config.toml
horizontal_flip = true
num_classes = 4
moe = "expert_choice"
experts_per_token = 1
conv_stem = false
eps = 1e-08
one_sided = false
batch_size = 64
epochs = 5.0
lr_schedule = "wsd_sqrt"
Rows from expert 10 of block 3, named by matrix and row number. Rows with one number belong to one neuron. Each number is 128 + 32 x the weight over its row's rms, rounded and kept within 0 to 255. All counts start at 0. Numbers have three digits each. After the name is the row's rms in percent of the matrix's.
# gate: expert gate (model.blocks.3.mlp.gate, 16x32x128), inputs 0-42
# up: expert up (model.blocks.3.mlp.up, 16x32x128), inputs 0-42
# down: expert down (model.blocks.3.mlp.down, 16x128x32, transposed), outputs 0-42
gate.0 092:092186114126172087157164176176068175106168178099151177053116191181184123160119124088149120102090104106097178076102113077122102159
up.0 105:142067175176050123130144070089088118141180137134206108131120119096151109158150137152136098162162134117148150140140075125140182108
down.0 096:167109174105147125119145114150143152220139161067121134134109161126150114118150095114114058157122118113117213155092101106163140120
gate.1 099:164083117113135077118103121158146123096190096093084161131124115148154088072143181144147186133136120113155086163146154124134100141
up.1 110:102110136133126116105126088143187096085124106167174107138078100146078123218127143109066134103079146120112142106186089085104138142
down.1 095:086105099103142099091183205089155140133165140152138107150128161139154160117152141160144113133136108115149164133076160108190116136
gate.2 093:126121089144146113155146228078069113116134161148120142152113105160086139122144157108124137126169092086116122162124077157098154069
up.2 099:093140076094137106094104096094117136089120166143142146105109139080089136082135076111098155107113109138170168184090126160155187072
down.2 091:095146144144174217137132158129174095107073090115144098128153115189146124112068094136124135096133164170102131148109115136122104127
gate.3 110:157099147146103092167091144133106062133148157198117087191153036132065119149109151111138117100100180088140065106158162121163108107
up.3 098:133129157164154116161114210152141105138165149135067138106088142114108125104121075148195182100127111152104125084155183152098105146
down.3 093:102126128095161144113124104162134157173116140104113144086070175077201107175087099138119094180150084084113150150123125137112140165
gate.4 097:119054165118139094062148099097122152065143112178152115157164110112122095188124132191166167087112120158119140095088155143097094154
up.4 105:111140126132134141129136156165205182159089114160113144140136172124072109135118141098122136133143107104148061106180145135137073116
down.4 102:115157155128128125133085134168141180110075123166116148159095139132150150160116099096155106064106109134112148133146096126083125134
gate.5 092:149088112132112088163128098078086164176203125122154130099149095112106171122108168115126087140113180151065035066130104161145133130
up.5 099:120076119125126110175125159151091125157118094079139167115153168112145132123114143144108143140122160115109110163116084137134190099
down.5 106:095082134136118124108168133112101185144107170113152116114126112104133135059157148131143149137122122154104161076128179117093031147
gate.6 096:163114132107143132112153176174161139128175164132147074168092155123110066098093162071122102141111169140075142151139111128160195114
up.6 100:113106158149175153106197114158118150193069138092088153099144100127136138102164176117060120107093117110150172122107090096118160100
down.6 098:131180098142150097121153112073090122128119168154048117092141090112126176161154089101153140132163181160158124135147082093132143162
gate.7 101:148109140151156106135104111133101144114100158152129093105139086106152115119126151089153091089152096095127172072070136152122147110
up.7 095:101156095084102135156123135114099106169135152097083138130147135056115139126162122148086159138184117080128152067119148109181124145
down.7 107:153119097056140174149073158099130096128092160113110156125141171097105104106129111149184064115060122135158192139158140174142102066
gate.8 098:159167122113136049126131110105101166073122137112143152161131148150152097112125173144137123162166098101132120090131156195058116209
up.8 095:147085142201111135142137119101119143086134079140068164147171147178125121180140122114155123151148131153132131075097170104113158108
down.8 110:155157072169099147159136134122119135151121130153159076097101089200087173174092095180137147095119122152175103093139189142127142203
gate.9 102:180115115169142157110092126098090103039075136146225139111161178102121107129114152125115182086146139128112108129173069133119055114
up.9 098:158169170084108126179076118129077126176131157098160174146076146150111107130092103084125115107170142160149179079145157176157118162
down.9 096:121091119111150197143120110131148180147177124090098207113150147106145155121072102142116149121066134165135149127120121091135139045
gate.10 098:182098117117144112082171150114106139136112149147087126147165110143176110100161113113111165165165124123101123117127072120147166149
up.10 098:106102043141090158139138154051083109081116099085166103147098129109103132108137053109158154105086110135187112164152194096108148116
down.10 101:174101160125051192117123118116134100131146156166116110117114095113137119154148087082169155137121126059086097124129131080179098090
gate.11 108:145100129149160140191112106174079122112123170109179144160171103162082135087141127131187063143138104148133088146139128143123118190
up.11 098:193130154143131130102121108173085175126108121104122135145145210174137157092101149133122175110152157140136128095095072191072160150
down.11 103:178112127113185116097124142093114118122158096102075110088102101133154121126226128122156085123132185155121140180152178161121097087
gate.12 103:125174139169143130131169103154150102046094108133079150123124130199147123135090092141140153105050045114147177120150126092084115144
up.12 101:147116100099178158139147118084132102141171086159097154124100147146080155122116189114173088198085116104146124128142108148118170141
down.12 097:104140040179173122140173076166177162094136147166094102138131100109054128068094163170187165147145164099176108136113079126159108166
gate.13 097:115083128101100109121154158073102124179121155153095178105148129145178132120132144142147085116144145152125129159120069083143071183
up.13 109:188106101109096164117105138133061098126119096105156125106105129180143112164159105129124117094130145141101140084053075091174116114
down.13 099:151109163148150095126132076124078162059102125086154121065101200145177126084122143134166078054141097130068120189123122143129047138
gate.14 096:142113086156089131084169075186151165152145106136139102083108131084126149181177133078142111138102088121135137155134178091145115110
up.14 090:162163091118126136134122155116149105134131150126093159137110094155123116112109076140064127152129112149117187114189119137159165094
down.14 096:178138093143145132108162071148173106093134104169106135093084110138125125175178118078142093109115122206066122156171150131092147148
gate.15 106:083115163156202091132182116132112177171107137117118107106157111137122163120089119077094148116213109102126133220157141077137171089
up.15 101:100107186172103120190125136166181091091178165146139111128109123117186161119095156110146134111132118088110137139147087118095164180
down.15 101:158119136116170104162110119121126101124112154121148153103159167155158095118127160086078097155063112135118135163135025207060086110
gate.16 093:156094154131145160137099180131214157083143123160120169132122121148212153124120179139133095129138091132134109058132124100132114166
up.16 103:094111125114149072082149107155103141097125093043124153141187150167156077078125144135148169099167160130170142101097089105107146129
down.16 093:109111111088137069071107107141161132124095156101187140156113148157147131153124128097106103101152102150046103165068141103151087120
gate.17 101:169115122086087138146117112138156200175150155076142113121126183174146135060125163134112112135137093110107128135026111151145151086
up.17 099:129127148132127125129110156107103178137184149072074084073063141145117104114109119171103065081172121110126153127132119078131120199
down.17 108:127117117129148111143076128147094078154152128137114165150071059115094079120086148172103154139136203113113101088122154129185096109
gate.18 096:072169140123135112135085082096108166164134127179111146135087120153100084122133114194143127084113139150158087111118084178133116125
up.18 104:105129146122110149107158158084141117142121161058133157185127160157130117143104080089130118142148125138131170161185131119114109183
down.18 104:161128081154111129127113152075097105106105116081155111090079122076100132130103144134177172103101128103164086163131103163139152168
gate.19 100:107155151128103158107106117111114116151128114133146136112100177085103123134160147163165072169131168127083116126145158173142096125
up.19 106:121168182143153140168188123125106099135114122070116151088124129100126158128146074195159123146132054121108125087156153128122171148
down.19 106:056133091143145100184132125117148093123151123092138129122181094103110137115101175096173159126169060099065112157146068083138178079
gate.20 101:184066091141133153101135081136136138090160089082102191096108161131098106153117161105147074119141135193134129158143091142111157149
up.20 093:141076099114067130140117141111101153135071134115169082075120131038143067132148103129167109088072136118120123137121144086127107152
down.20 098:146162152117131137130133089107099138143165164149057096101100085166146082180152140141096135112141114076151136177171103185134147124
gate.21 103:078124133094141127106122174108093075109181150097138123151131096146149095109088128119147159136111089098089156140137131112075156166
up.21 093:111146164142163167079090151114134158142070142181105158143114152118142111076124142124078083064136156101111125160099142117167119149
down.21 087:123113135154168178124106149100119141129148144121193092139181089161168124100177147173174097139106168152132139099148164131081158073
gate.22 099:118101115144158169100142138133121084160104112176116087143041139116071117094102132077083124121111121123159136138111102122139144132
up.22 089:093144123121124135154157114148128129175224118087123172161156212123093085122149150153101121100199124135109151106169104140130063153
down.22 102:150167171180126124131130108158116120130113140136170073148115136145112094156166157088105173179133172154115134109165089160158104114
gate.23 110:185145094205081147108073113178158139093161141186153161102106155149134162149121128097178141113143134131159115123113193111087120091
up.23 090:128109137076156147141098147153127063126195135125131101137103122172128111119073148101089147136179160145120104145098176138145106140
down.23 092:163137063131150192125151131135091081106149140102122157118150128104138137128143090114164183154183198067179112123139128108157141113
gate.24 096:101108160163102057123106116167139096131122098104141076106129132093123111108129134123151118106103118120102150137105164195203148101
up.24 101:111169124156146100184153133155096166088111108159101065123121113153147138106067118128112143129116085101114152187207134145115091168
down.24 092:167139130111125114093088144126093133155142181086109137180100124169120116158165116136148131097142091108158033135105156094130178129
gate.25 106:159104139105142152102166136137109093102162114141084133189100059140205135034169164137132146133193172134137164170128083137094048128
up.25 100:127204064064124125143127117142146097154157129087156140157137155092146114128181200161192069160139104133119158093095058097105133149
down.25 120:091086081080107160108153186090097143132072142171079140151169148092158104156115075195105172124163188123150074110124150179104138147
gate.26 102:079128178158160151154101128096075159121170134105135117137167158064082129163090141103128132133112168103106182150058121120103136100
up.26 099:112153112126160095137097128150211149111106148086129132156093170111149139090111114160122159132148168087099085131162119097112126145
down.26 105:112130171092156114147095158056165115141171142210114132142111150104117166107129101167152133097061120131112092102210127137101135105
gate.27 093:117133122114135124145159126158105147187148215084150125135201116119109099090145196115105122090133089101081135146106087098117165150
up.27 099:182091101103123142111116188118132112180140159159059114147122182191110147142096196154095124119133148163117150222170124122115079163
down.27 095:108167147138128119072152055098131141122148184105099131111147130128124117138089146087102122150176108154185115150151079193096160096
gate.28 104:146123122031107097129096099147093087113102135131109155066139121128153135109122183109115156103134123167130115085069084157039156123
up.28 111:154104117145164159156170117125128108136118125129089080131126183145138103158158122078131093109151123147149224082129133110192116080
down.28 094:147092124087092125117112129124070089165112133146148117126090158121105034112169083092120119111118134120108176179116102116145161083
gate.29 102:151154135143112098080134144166159095133102108118165153180136080116112176097097100119087127129123162150129099110078140147142137061
up.29 100:197073144141107137118172088171108106138129127064096129079128139111108084173136144114062128143107068126180145152156204123159166166
down.29 103:115145174222101107128073137157134189149128161108146100128155095108147113158164109093098174139130125118100149128117103161101068151
gate.30 106:146130161106197077167107110088096143166089107108138078117152149073188120123074153105127148146153060165095129151096112110185147083
up.30 104:111165160094168129103092132161161144178191132104182131158139155105102130086095000114117114156186132110171145097162172120089141115
down.30 103:120162181150145128162088136132100117157131122120109064141105073126143167084101125152124146129139049097087116150039104160125167172
gate.31 099:135200164112152132143102092067184185203167170128184107089132116128109136184117110166134121164119104129122113123161114109035089125
up.31 102:172146190171111192172109146093139105142149110119121175163127140148078103059155147125055148147130128155181122163087127182099100135
down.31 100:128123068096209143063145073122162160153094163168126093076108139163146087221131151204097146128140102092108138091130074142154169128