config.toml
model = "image embedding model"
dataset = "retinal OCT scans (Kermany 2017)"
train_examples = 98430
image_size = 96
crop_scale_min = 1
horizontal_flip = true
translate = 0.06
targets = ["finding"]
num_classes = 4
embedding_dim = 64
arch = "swin"
norm = "layernorm_no_bias"
norm_position = "pre"
hidden_act = "swiglu"
head_dim = 64
fused_qkv = true
bias = "none"
qk_norm = true
layer_scale_init = 0.1
parallel_block = false
inner_norm = false
moe = "expert_choice"
num_experts = 16
moe_every = 1
expert_mlp_ratio = 0.25
experts_per_token = 1
shared_expert = true
patch_size = [4, 4]
conv_stem = false
depths = [2, 2, 2, 2]
widths = [64, 128, 256, 512]
am_softmax_margin = 0.3
am_softmax_scale = 16
residual_init = "scaled_by_depth"
optimizer = "soap"
beta2 = 0.99
learning_rate = 0.0009
beta1 = 0.95
shampoo_beta = 0.95
eps = 1e-08
precondition_frequency = 32
max_precond_dim = 512
one_sided = false
adamw_lr_other_params = 0.0011
max_grad_norm = 1.0
gradient_noise = 0.1
max_steps = 7700
batch_size = 64
epochs = 5.0
lr_schedule = "wsd_sqrt"
decay_fraction = 0.4
final_lr_fraction = 0.05
warmup_steps = 380
weight_decay = 0.1
adamw_weight_decay_other_params = 0.05
Rows from expert 12 of block 4, named by matrix and row number. Rows with one number belong to one neuron. Each number is 128 + 24 x the weight over the matrix's rms, rounded and kept within 0 to 255. All counts start at 0. Numbers have three digits each.
# gate: expert gate (model.blocks.4.mlp.gate, 16x64x256), inputs 0-127
# up: expert up (model.blocks.4.mlp.up, 16x64x256), inputs 0-127
# down: expert down (model.blocks.4.mlp.down, 16x256x64, transposed), outputs 0-127
gate.9:135090123101138119198134181116171122074152087108123132136133132105128075135187086100116142086167120128117122135114129138131144140150175117109132114139127160073163131127120133078094161148110141141126128157135150157145131140135138117130106172142150107138130132133162100138120143145127133161146132105111113078126123126109138112117119136127121118119162151102168151115126147131188128107131
gate.10:095118134121163131111134148122126155125150110120088109140117125156158104146146137110137150134100088138136120126104123134129101140129127128109116120123120118126131137136106134109078118114097149111121107141176158123105161129152128133077145151107093144103144139099142094121179135128144146126118136149124123140121121110134135155114148105094107051125085163122151119133112184173130161132134
gate.11:082109118132161127150131155088151152104109172164149129133124107114139112157116111146135119119128094122105155132094139132122098121156139126131089106123094131159111163168139098062133131147174112111141159136149141107149125112110107146088102130129110156114111111153148146150166161215116148125120144105136101112139128136099164145116117098171127089116136093161143162138161096119099102124101
gate.12:156115116153129119128141163160113149128152091121068174096162132118147127165152143162117127137153101099095172157108143135092103153125134090124114139137137132179088129118122149133143163089143137101148117078167140123138134092148125152132166120159126135166122143133125103149102113123189150111145120110175128143115156136157158130158089116159083174123123115087170131107100075138167156109107
gate.13:133137148129107151101101097124112096121108109131128152124102148135141102148080173109142121135141212118132108129104129124118162114161113110105196117096140152161144125151165145156148129145167142093096110128113108108127147126142143073100141119109152087093151132120115105133156117165094139115095123112165091104113140116111139143113149136137130149161165128113145121105110116129109126093125
gate.14:148148147152143164125138146100081192124175108135065124131119135135121105144144123133130118140105140125133141170107170134148107108141105175165122144130152128112145122113125123127101106104122115118110151115126141127137139169119086112130132107098155131129085158122146127106126140124094151136092102117152128100134132104115143081131121132119123142108150134143132100098166163116156122109135
gate.15:149110144188138136156116146133128123144075168134123135087131111159126165134133087113123178091172139136121113127151146111115176132144159153126130139164132141119110149105087138110083152069160129089106144101145141154093159153071145133122147133105183117103133103121134185094140121124090098127110144196132099147181123090110121104075135132149084098143109107124125122144101137125107133130156
gate.16:180081119132097116100144106141155062110149129124156134149082096185149121091132119124110154126134085165142116089136078072107130146149147126156119136101118101107121132165155149128128143111134087143092128081096135127136133108155122093184156060124094129126121104119136127133119088147142148138149134170113063137174127114087107110155184099126116123136104142154147156162085165116113136149148
gate.17:153123166146121147149085135142085126156140186101092137135128187122105093142175101125134118115177122172144121075114076120156167103150133187100128116092123074111134159144127199173211160105149114145147099153156024151178172143107198111148118146088133140105126148147153132129102149164110130124146139115125086108152115105174121105164160159112138150130171106070084161133133141112139136094153
gate.18:097124157114074139123133150102094162189122166114103144098125143097132145153118117154143124179134135124099107140127128115144112144107121115124157116101134129142135153167159144151133144160112117082147111092146110164141168115104153139127118120132203157100131102141103112173142149128137121141151145169144102085126123132122142121074137150108140144122099095164136154142142121114145148152105
gate.19:091113113139098152155152173112103125132149139126124097109135142165113133135147201124164116151089116148174141083105156166146159133078143130112123122138146127132150117126137072130132122113091122116136099137141128123137085121094159154111145123094132133090127128133137135133094088114141130126139105124137098156120145132123104116123128122093114139138169127182174190168103118122101135136119
gate.20:131136122164160120099081115147127133139124137146147111137146112150109100147130122126125146122085146140091093144109155122112108080091136114113102162145101160107128138100110137135095149137116128101161075116134102145168140052125127127130156164156135137142157114154131152133125118106111134144134107093145097111126092162174122101128126079099124160139163159118110086130080163144127140152103
gate.21:117172126099145129176149109148127093105144116107092122174097114171133148127143152115137096131103119116154123138154105073147092145123157138114128118116129153172108104146119102135091094152104129131095105150092130106113102128117117146138111137139106117146116141096101073095113124096117137124150191131140153104102114108166163141105119160170142100145122122138153166133132167147119130143109
gate.22:145135130151159156103101119098129135126100138128116143135140125124118146133102134168122151115122140116125106136129089112147077100123175149131150159109189152127142162160121144132098125171138121126143154104130148090113131133111106106119108105108117141101142114118165108144172120088102118107101108120142151092140126104149138153139103117135089080147110110076086107119091131103136127106084
gate.23:102122094114140143139110150122101123140120118167160130102076117095148129148121095099155168107121075104138086103123113156166173123156115149137149141116124157154172147105132130094120066115109136138182124124138148106144107125136111112115095148139161141175122094107110131193141106123115113110131173114171163176140123143113141081175129148127115121171111151159106122107139128106128156148102
up.9:112127117095132137163111117083186128099151150155112125145108144151141162140151165098083137150098168107119129149124168129145135173109149086145142150104138142095144126114138103140176139092126144157162122099167083106142159141124172089087176130121140109137087149069118133097098103140149134133106113122123130117132145100121135150164145090107053170096080151137150159108093173148106173107097
up.10:100141126126128129104154141090178109138131142091157092153094143097109111144064088122121167096147122156147099187134095151153128124126134153117089099155147138148134110143115116158108131102166170079149102127117149157133141130144126118132152127099124110115147121065118115120112147138157084125114121117124126101101098107104174131103183128150101185126160109116122085124102140155092149170170
up.11:131085152138118151121145094079162160116133148093170156119141141135142125092080088131104149095134091125141132128103128128148147134142107099104125143132130136128095079116151080094154123105124104134116150099122126114143146138125154114153135117155116143091142116109115110131151112121139069139151149095170132128145122127117151099124133142110147191149101144137138137143072074098152090178115
up.12:135151092099127105147080128168147083138145087125090166149134165124126151144091137146120150155149147116127130171133186124113095144151144101130176134089105105143149118100098111161122142107123158090158171139128109134095093118109139114166112092121138114113123132098105143137128167145126133077121174094106166144140118101126161116139114078120144120125135113143107141148107092128173141157159
up.13:153116102118131169135098106117107099080123127119057113128087122098162145119131100141083145135117105106100157159096124131113109092093139142113148092121102120078157107145092132126111112130120139129174102094184105136124127146162131130130104119141106137126152156150124134121155113114130161148101143135123147145156131139160110110139117133070096109153121127124132154101085135132164095125163
up.14:166147156155112109126134090094121133148133123117156141133178128150114123089102149124107097152141123153112142156095127124126132136151146129112115147107138123134111128141119140114159166121125109093158120111087135104136124110118077099091108190102161075132090092108136137113098128135156137123126150096116122140125125096113124127149161147141110130137097121133153120127114169150101096165161
up.15:136102159089166147097108110138134172122110105108101138159132147076115135137122091154103141100146113142132128120095130137113113146102179171143122100140123130146129143132164161104172116118129155136128133112139113103125152140161138129179120141097121144165099143128152118119126148125111088102152123134128111105143143211146118165080131095129156121128103147128114091133156147108106137144068
up.16:126143098169099155142061182115129130135114120074084145160146131119106086118132104101068138179141154154123160158132145133110146141128159145164095142089146130116150112101133136081164158115146130146112127179131124118151107104108075128110121141135102105163133079145102117167165105165154138126117113131095161134112116140138080174129096144123135090085110159108119117139121146125175162160120
up.17:138100121125164140133157118158146103116149166135140142123135106172197144148095113110115179124105150130147127164115128114138113141126148086155142111122115128113133128185110163116116099124146140102078090104142143109094124128139152136105132110132143119106144156104147134172145122136114104159182143128063129155127124115120142150132096158129167126115139131145125100128135092119104152155127
up.18:112139111123102141111143132090084124124128137166120131104162112114134141133145198144138111141114136131103146122145129122131083113137110126086135111148104129122174159128123140103150099119134134136156149133068143120117116148130100135139136136124183139119111144126088130129124116119097122104131118078130170134137143108110103152133138130157152143114187139123129140128129160106115164150150
up.19:129096143119163119146142143112133127135162159099153144131092097118162152154117120115173123139121115152135132126125145133133161109130105100105117133092112138148128138139099131093171104115115128155153164147095110124122133147140089150118112166127114117119118137074141162154154141101114103163115128153122118128145121154129146141145111124128121108111117110142149160142101069060136162103118
up.20:127120120108137156100153158114107132149099139113142122121145120095159197140129103120113157122122135134157135136097126113133090117130140133134110147140139116108086130175120124154168104168123134118117141125128126126135131173144105139127109080104098152139137130112118121151136093157137159077150154159107159113136168160104135142108109138116143094092140075158143167138148104098145141138132
up.21:124147140108175083111136100116116142140112150144113163148154123113125110124114139084141141155097149132137147166149127144122129107115120148122164153142162155125159090106070124107152141158162116159155107070113109151127170138160109152159140181096148085137131173146155100164122108127142147142124106080093139110130106106144150112094144131127117135149178081109115142149117149106170142158130
up.22:153123132135127115180144121109070149140136108090110173105096113153156154131114157100143107117110126135119111107130140124124149152165146137120142140147137126090163152126165130135143084078158144095126114153111121149137119133101197137097145148118176134124130169146128113112160098084146142170092118110110109078181108168154138137115129189120168177108134100114101090117109133083094099116137
up.23:173147106112124147098166069145149125147133153108115116163130146077108149102136133125150191152095104151141141087140121147095141114099152136105100133144166101087136109100146110124124148148119215120098140125102147100136143137148117097116121156141140116135148115136136135109112152161150130149143101164145123138142128132131141076087134118115090118129151158170118163098139099183144167120094
down.9:135157153147110137136136131130124115118149108136097143133131169121098106111133147089149118091119148085148146139096131139133080117109083139169145124149129131161084156102153107123142157137108147157162128161109124150123127121105139088065097166108115147169130144145108117111162172151128139136102143134127126121111155156127144184130163142107137134115061161131118151107164104083126084091142
down.10:135109102100107151123147163141112145098113142137110153132155089131124112145135135137162148128147094140129090128150123125142121140131142103062097106125136129131151123199078093149121131140149163105116128087114133104121133089164126156116184136066107126105092115172102124161151129099119104132117164141104162153103105154070160060130118132130111193112182141153091098131148107105127119174142
down.11:128102108130167114129119123114176154138117141105059091145092063138126128124125138168134111155142150160114105144137135116083117145156115112154145142142153100110153140158128141130144146111129100180122169124077150167087167154118118122095112186119078133087119151153127120109121146123092137093094118111144151127161162126126150100137136153120143125111130110143104118143139163082125108116127
down.12:130125158137161097152131158116165127123084139128106120133126150144161108168117101108147171137102117168125098086181114124159105137117111107123161122110133143117143116094138123146118094138101145134148100140149133116145146083121138117112147124097140096135097129097144065099120167124122149091129136120150109086151108129166150121130128159122140128135147144122124132172177164146113106109139
down.13:099141071175135074129109154172104153128146087101152110130157106134108144137156148099145124117097155142151143162145126108104167185105124155104117133166137148103155111147158132118140165149125118113109084120146121129134108120086170138147174114139123069096116091089152120114161168149152164121107128112108142096134102106159159133109147144124148121120115113157149081130152116094125132127127
down.14:102109144100121106158130107132108113162080122077138087125140101094159093082102119119115130130138105153113164169157125111119124107133117128132146139165090180177141154147119138140132171153140143099120141139114090103128103195158142142101183142115151116115107123101106125162141138147110146154113097119154125153138074099174144115105103168145129141122144129150143119146116140137149136130137
down.15:121135127130130135153151113112133085128112089122129140148129137142098108182154128095135132135114108096094109111131139143140147155111171131173105113114133161108125094114130108188121106144103122158145128138132063129117122086124127150131183110139158144098124122140150094116174143161169078140076136115092106095128114158112135165113154124108128105122135093123105140114142129132121138130133
down.16:127121114091130159137145142115120166130137182135167116173094162066132140113148110120131145121114158094197173120132100155152149137132142152118145140135133087130161125135118102175145149104136172149131135109136101171074086135103103158107162111128116142125143132147097162139103095126136117170121108152104164078153141099125107127147153120146125125119150162141126131086140123117140123112103
down.17:133133110114143098129139138118127148117122114133136107130151126125106145142103141112120126124100153154188120106106140098136128163154120088138154151128121124098127135153146061143117115134144093156136120061143109101120121127096156117091126131116114105138130067110118159125119146152121122154172137117116142127123123139149096133127137121129101169196127142106165097072127157132120111102159
down.18:149152109135100146138115121123109123133122141124181106169128120117130123141088149135145158125156146084106095091131103128127114112153144111144128113100108127143129119105155145155097126142087127128097107149097123096130136108142148133151117098139177108110101094169138118126130134137088137120163151095160125131134127110140142109095103113080154097155189139106118140121112109113139128115116
down.19:072103127105098094148169104114108107159170119160116182105122153164163129163152116088188108115111113140125112157080159100150131125155094102189160128104118134090103136157127116105155134104128143108116139110122148150133099142105131095098142146103113093148157108124124129121109116125127149119141082137122108073097122109173131129108113117120136179094106111110158132108088130159142176142155
down.20:088142162139142101173146189122129118172149084096087073116121125129142129119143164111143105157145126111095114152112120117105100109127115169104110108159145139142177162134109105153115130137085125168127094128109125152078095135103157159089127123113108154141132118110092141108084091117120136122160154160099170107126108159123128101134128121089127112114142107158111157121170174122156087132177
down.21:159134114137148114156105151124113154119096123117138105109135117099113111168154128148148087073145079092100140140131109131119075106118191196149153114143102135137124160147123113120140117090144118108148092139167159119092127144133108167128090167143129114063145147092108138100149106157087094128108143110141126129153133119117099104172126137141142103129144168156165104130111146101099141121131
down.22:127104144120140107158089163122125108103122175175116125097141125126113116121130134102102139111095102157129119090104135137130169116164136101141101094102121150133149130110175133145168117093145150106108098117099175187101108124080123150112138143069130139128131129105149105143154145095124097096098111139121115113143156109105136114193140119146122098142152151073076124138145110116116124144120
down.23:095107130157157110106173148142123098102146153092114133097121088130127111111088120126149079082162104095114138116123133103088119081136087137147149127141126132132113103119146139102146145137129110113132149166110137138149146146131142128146113119162178151123160170129123092134146102124076131134152114130081136127143109108189151128129117126160104117143198167148155123158081151125162165072154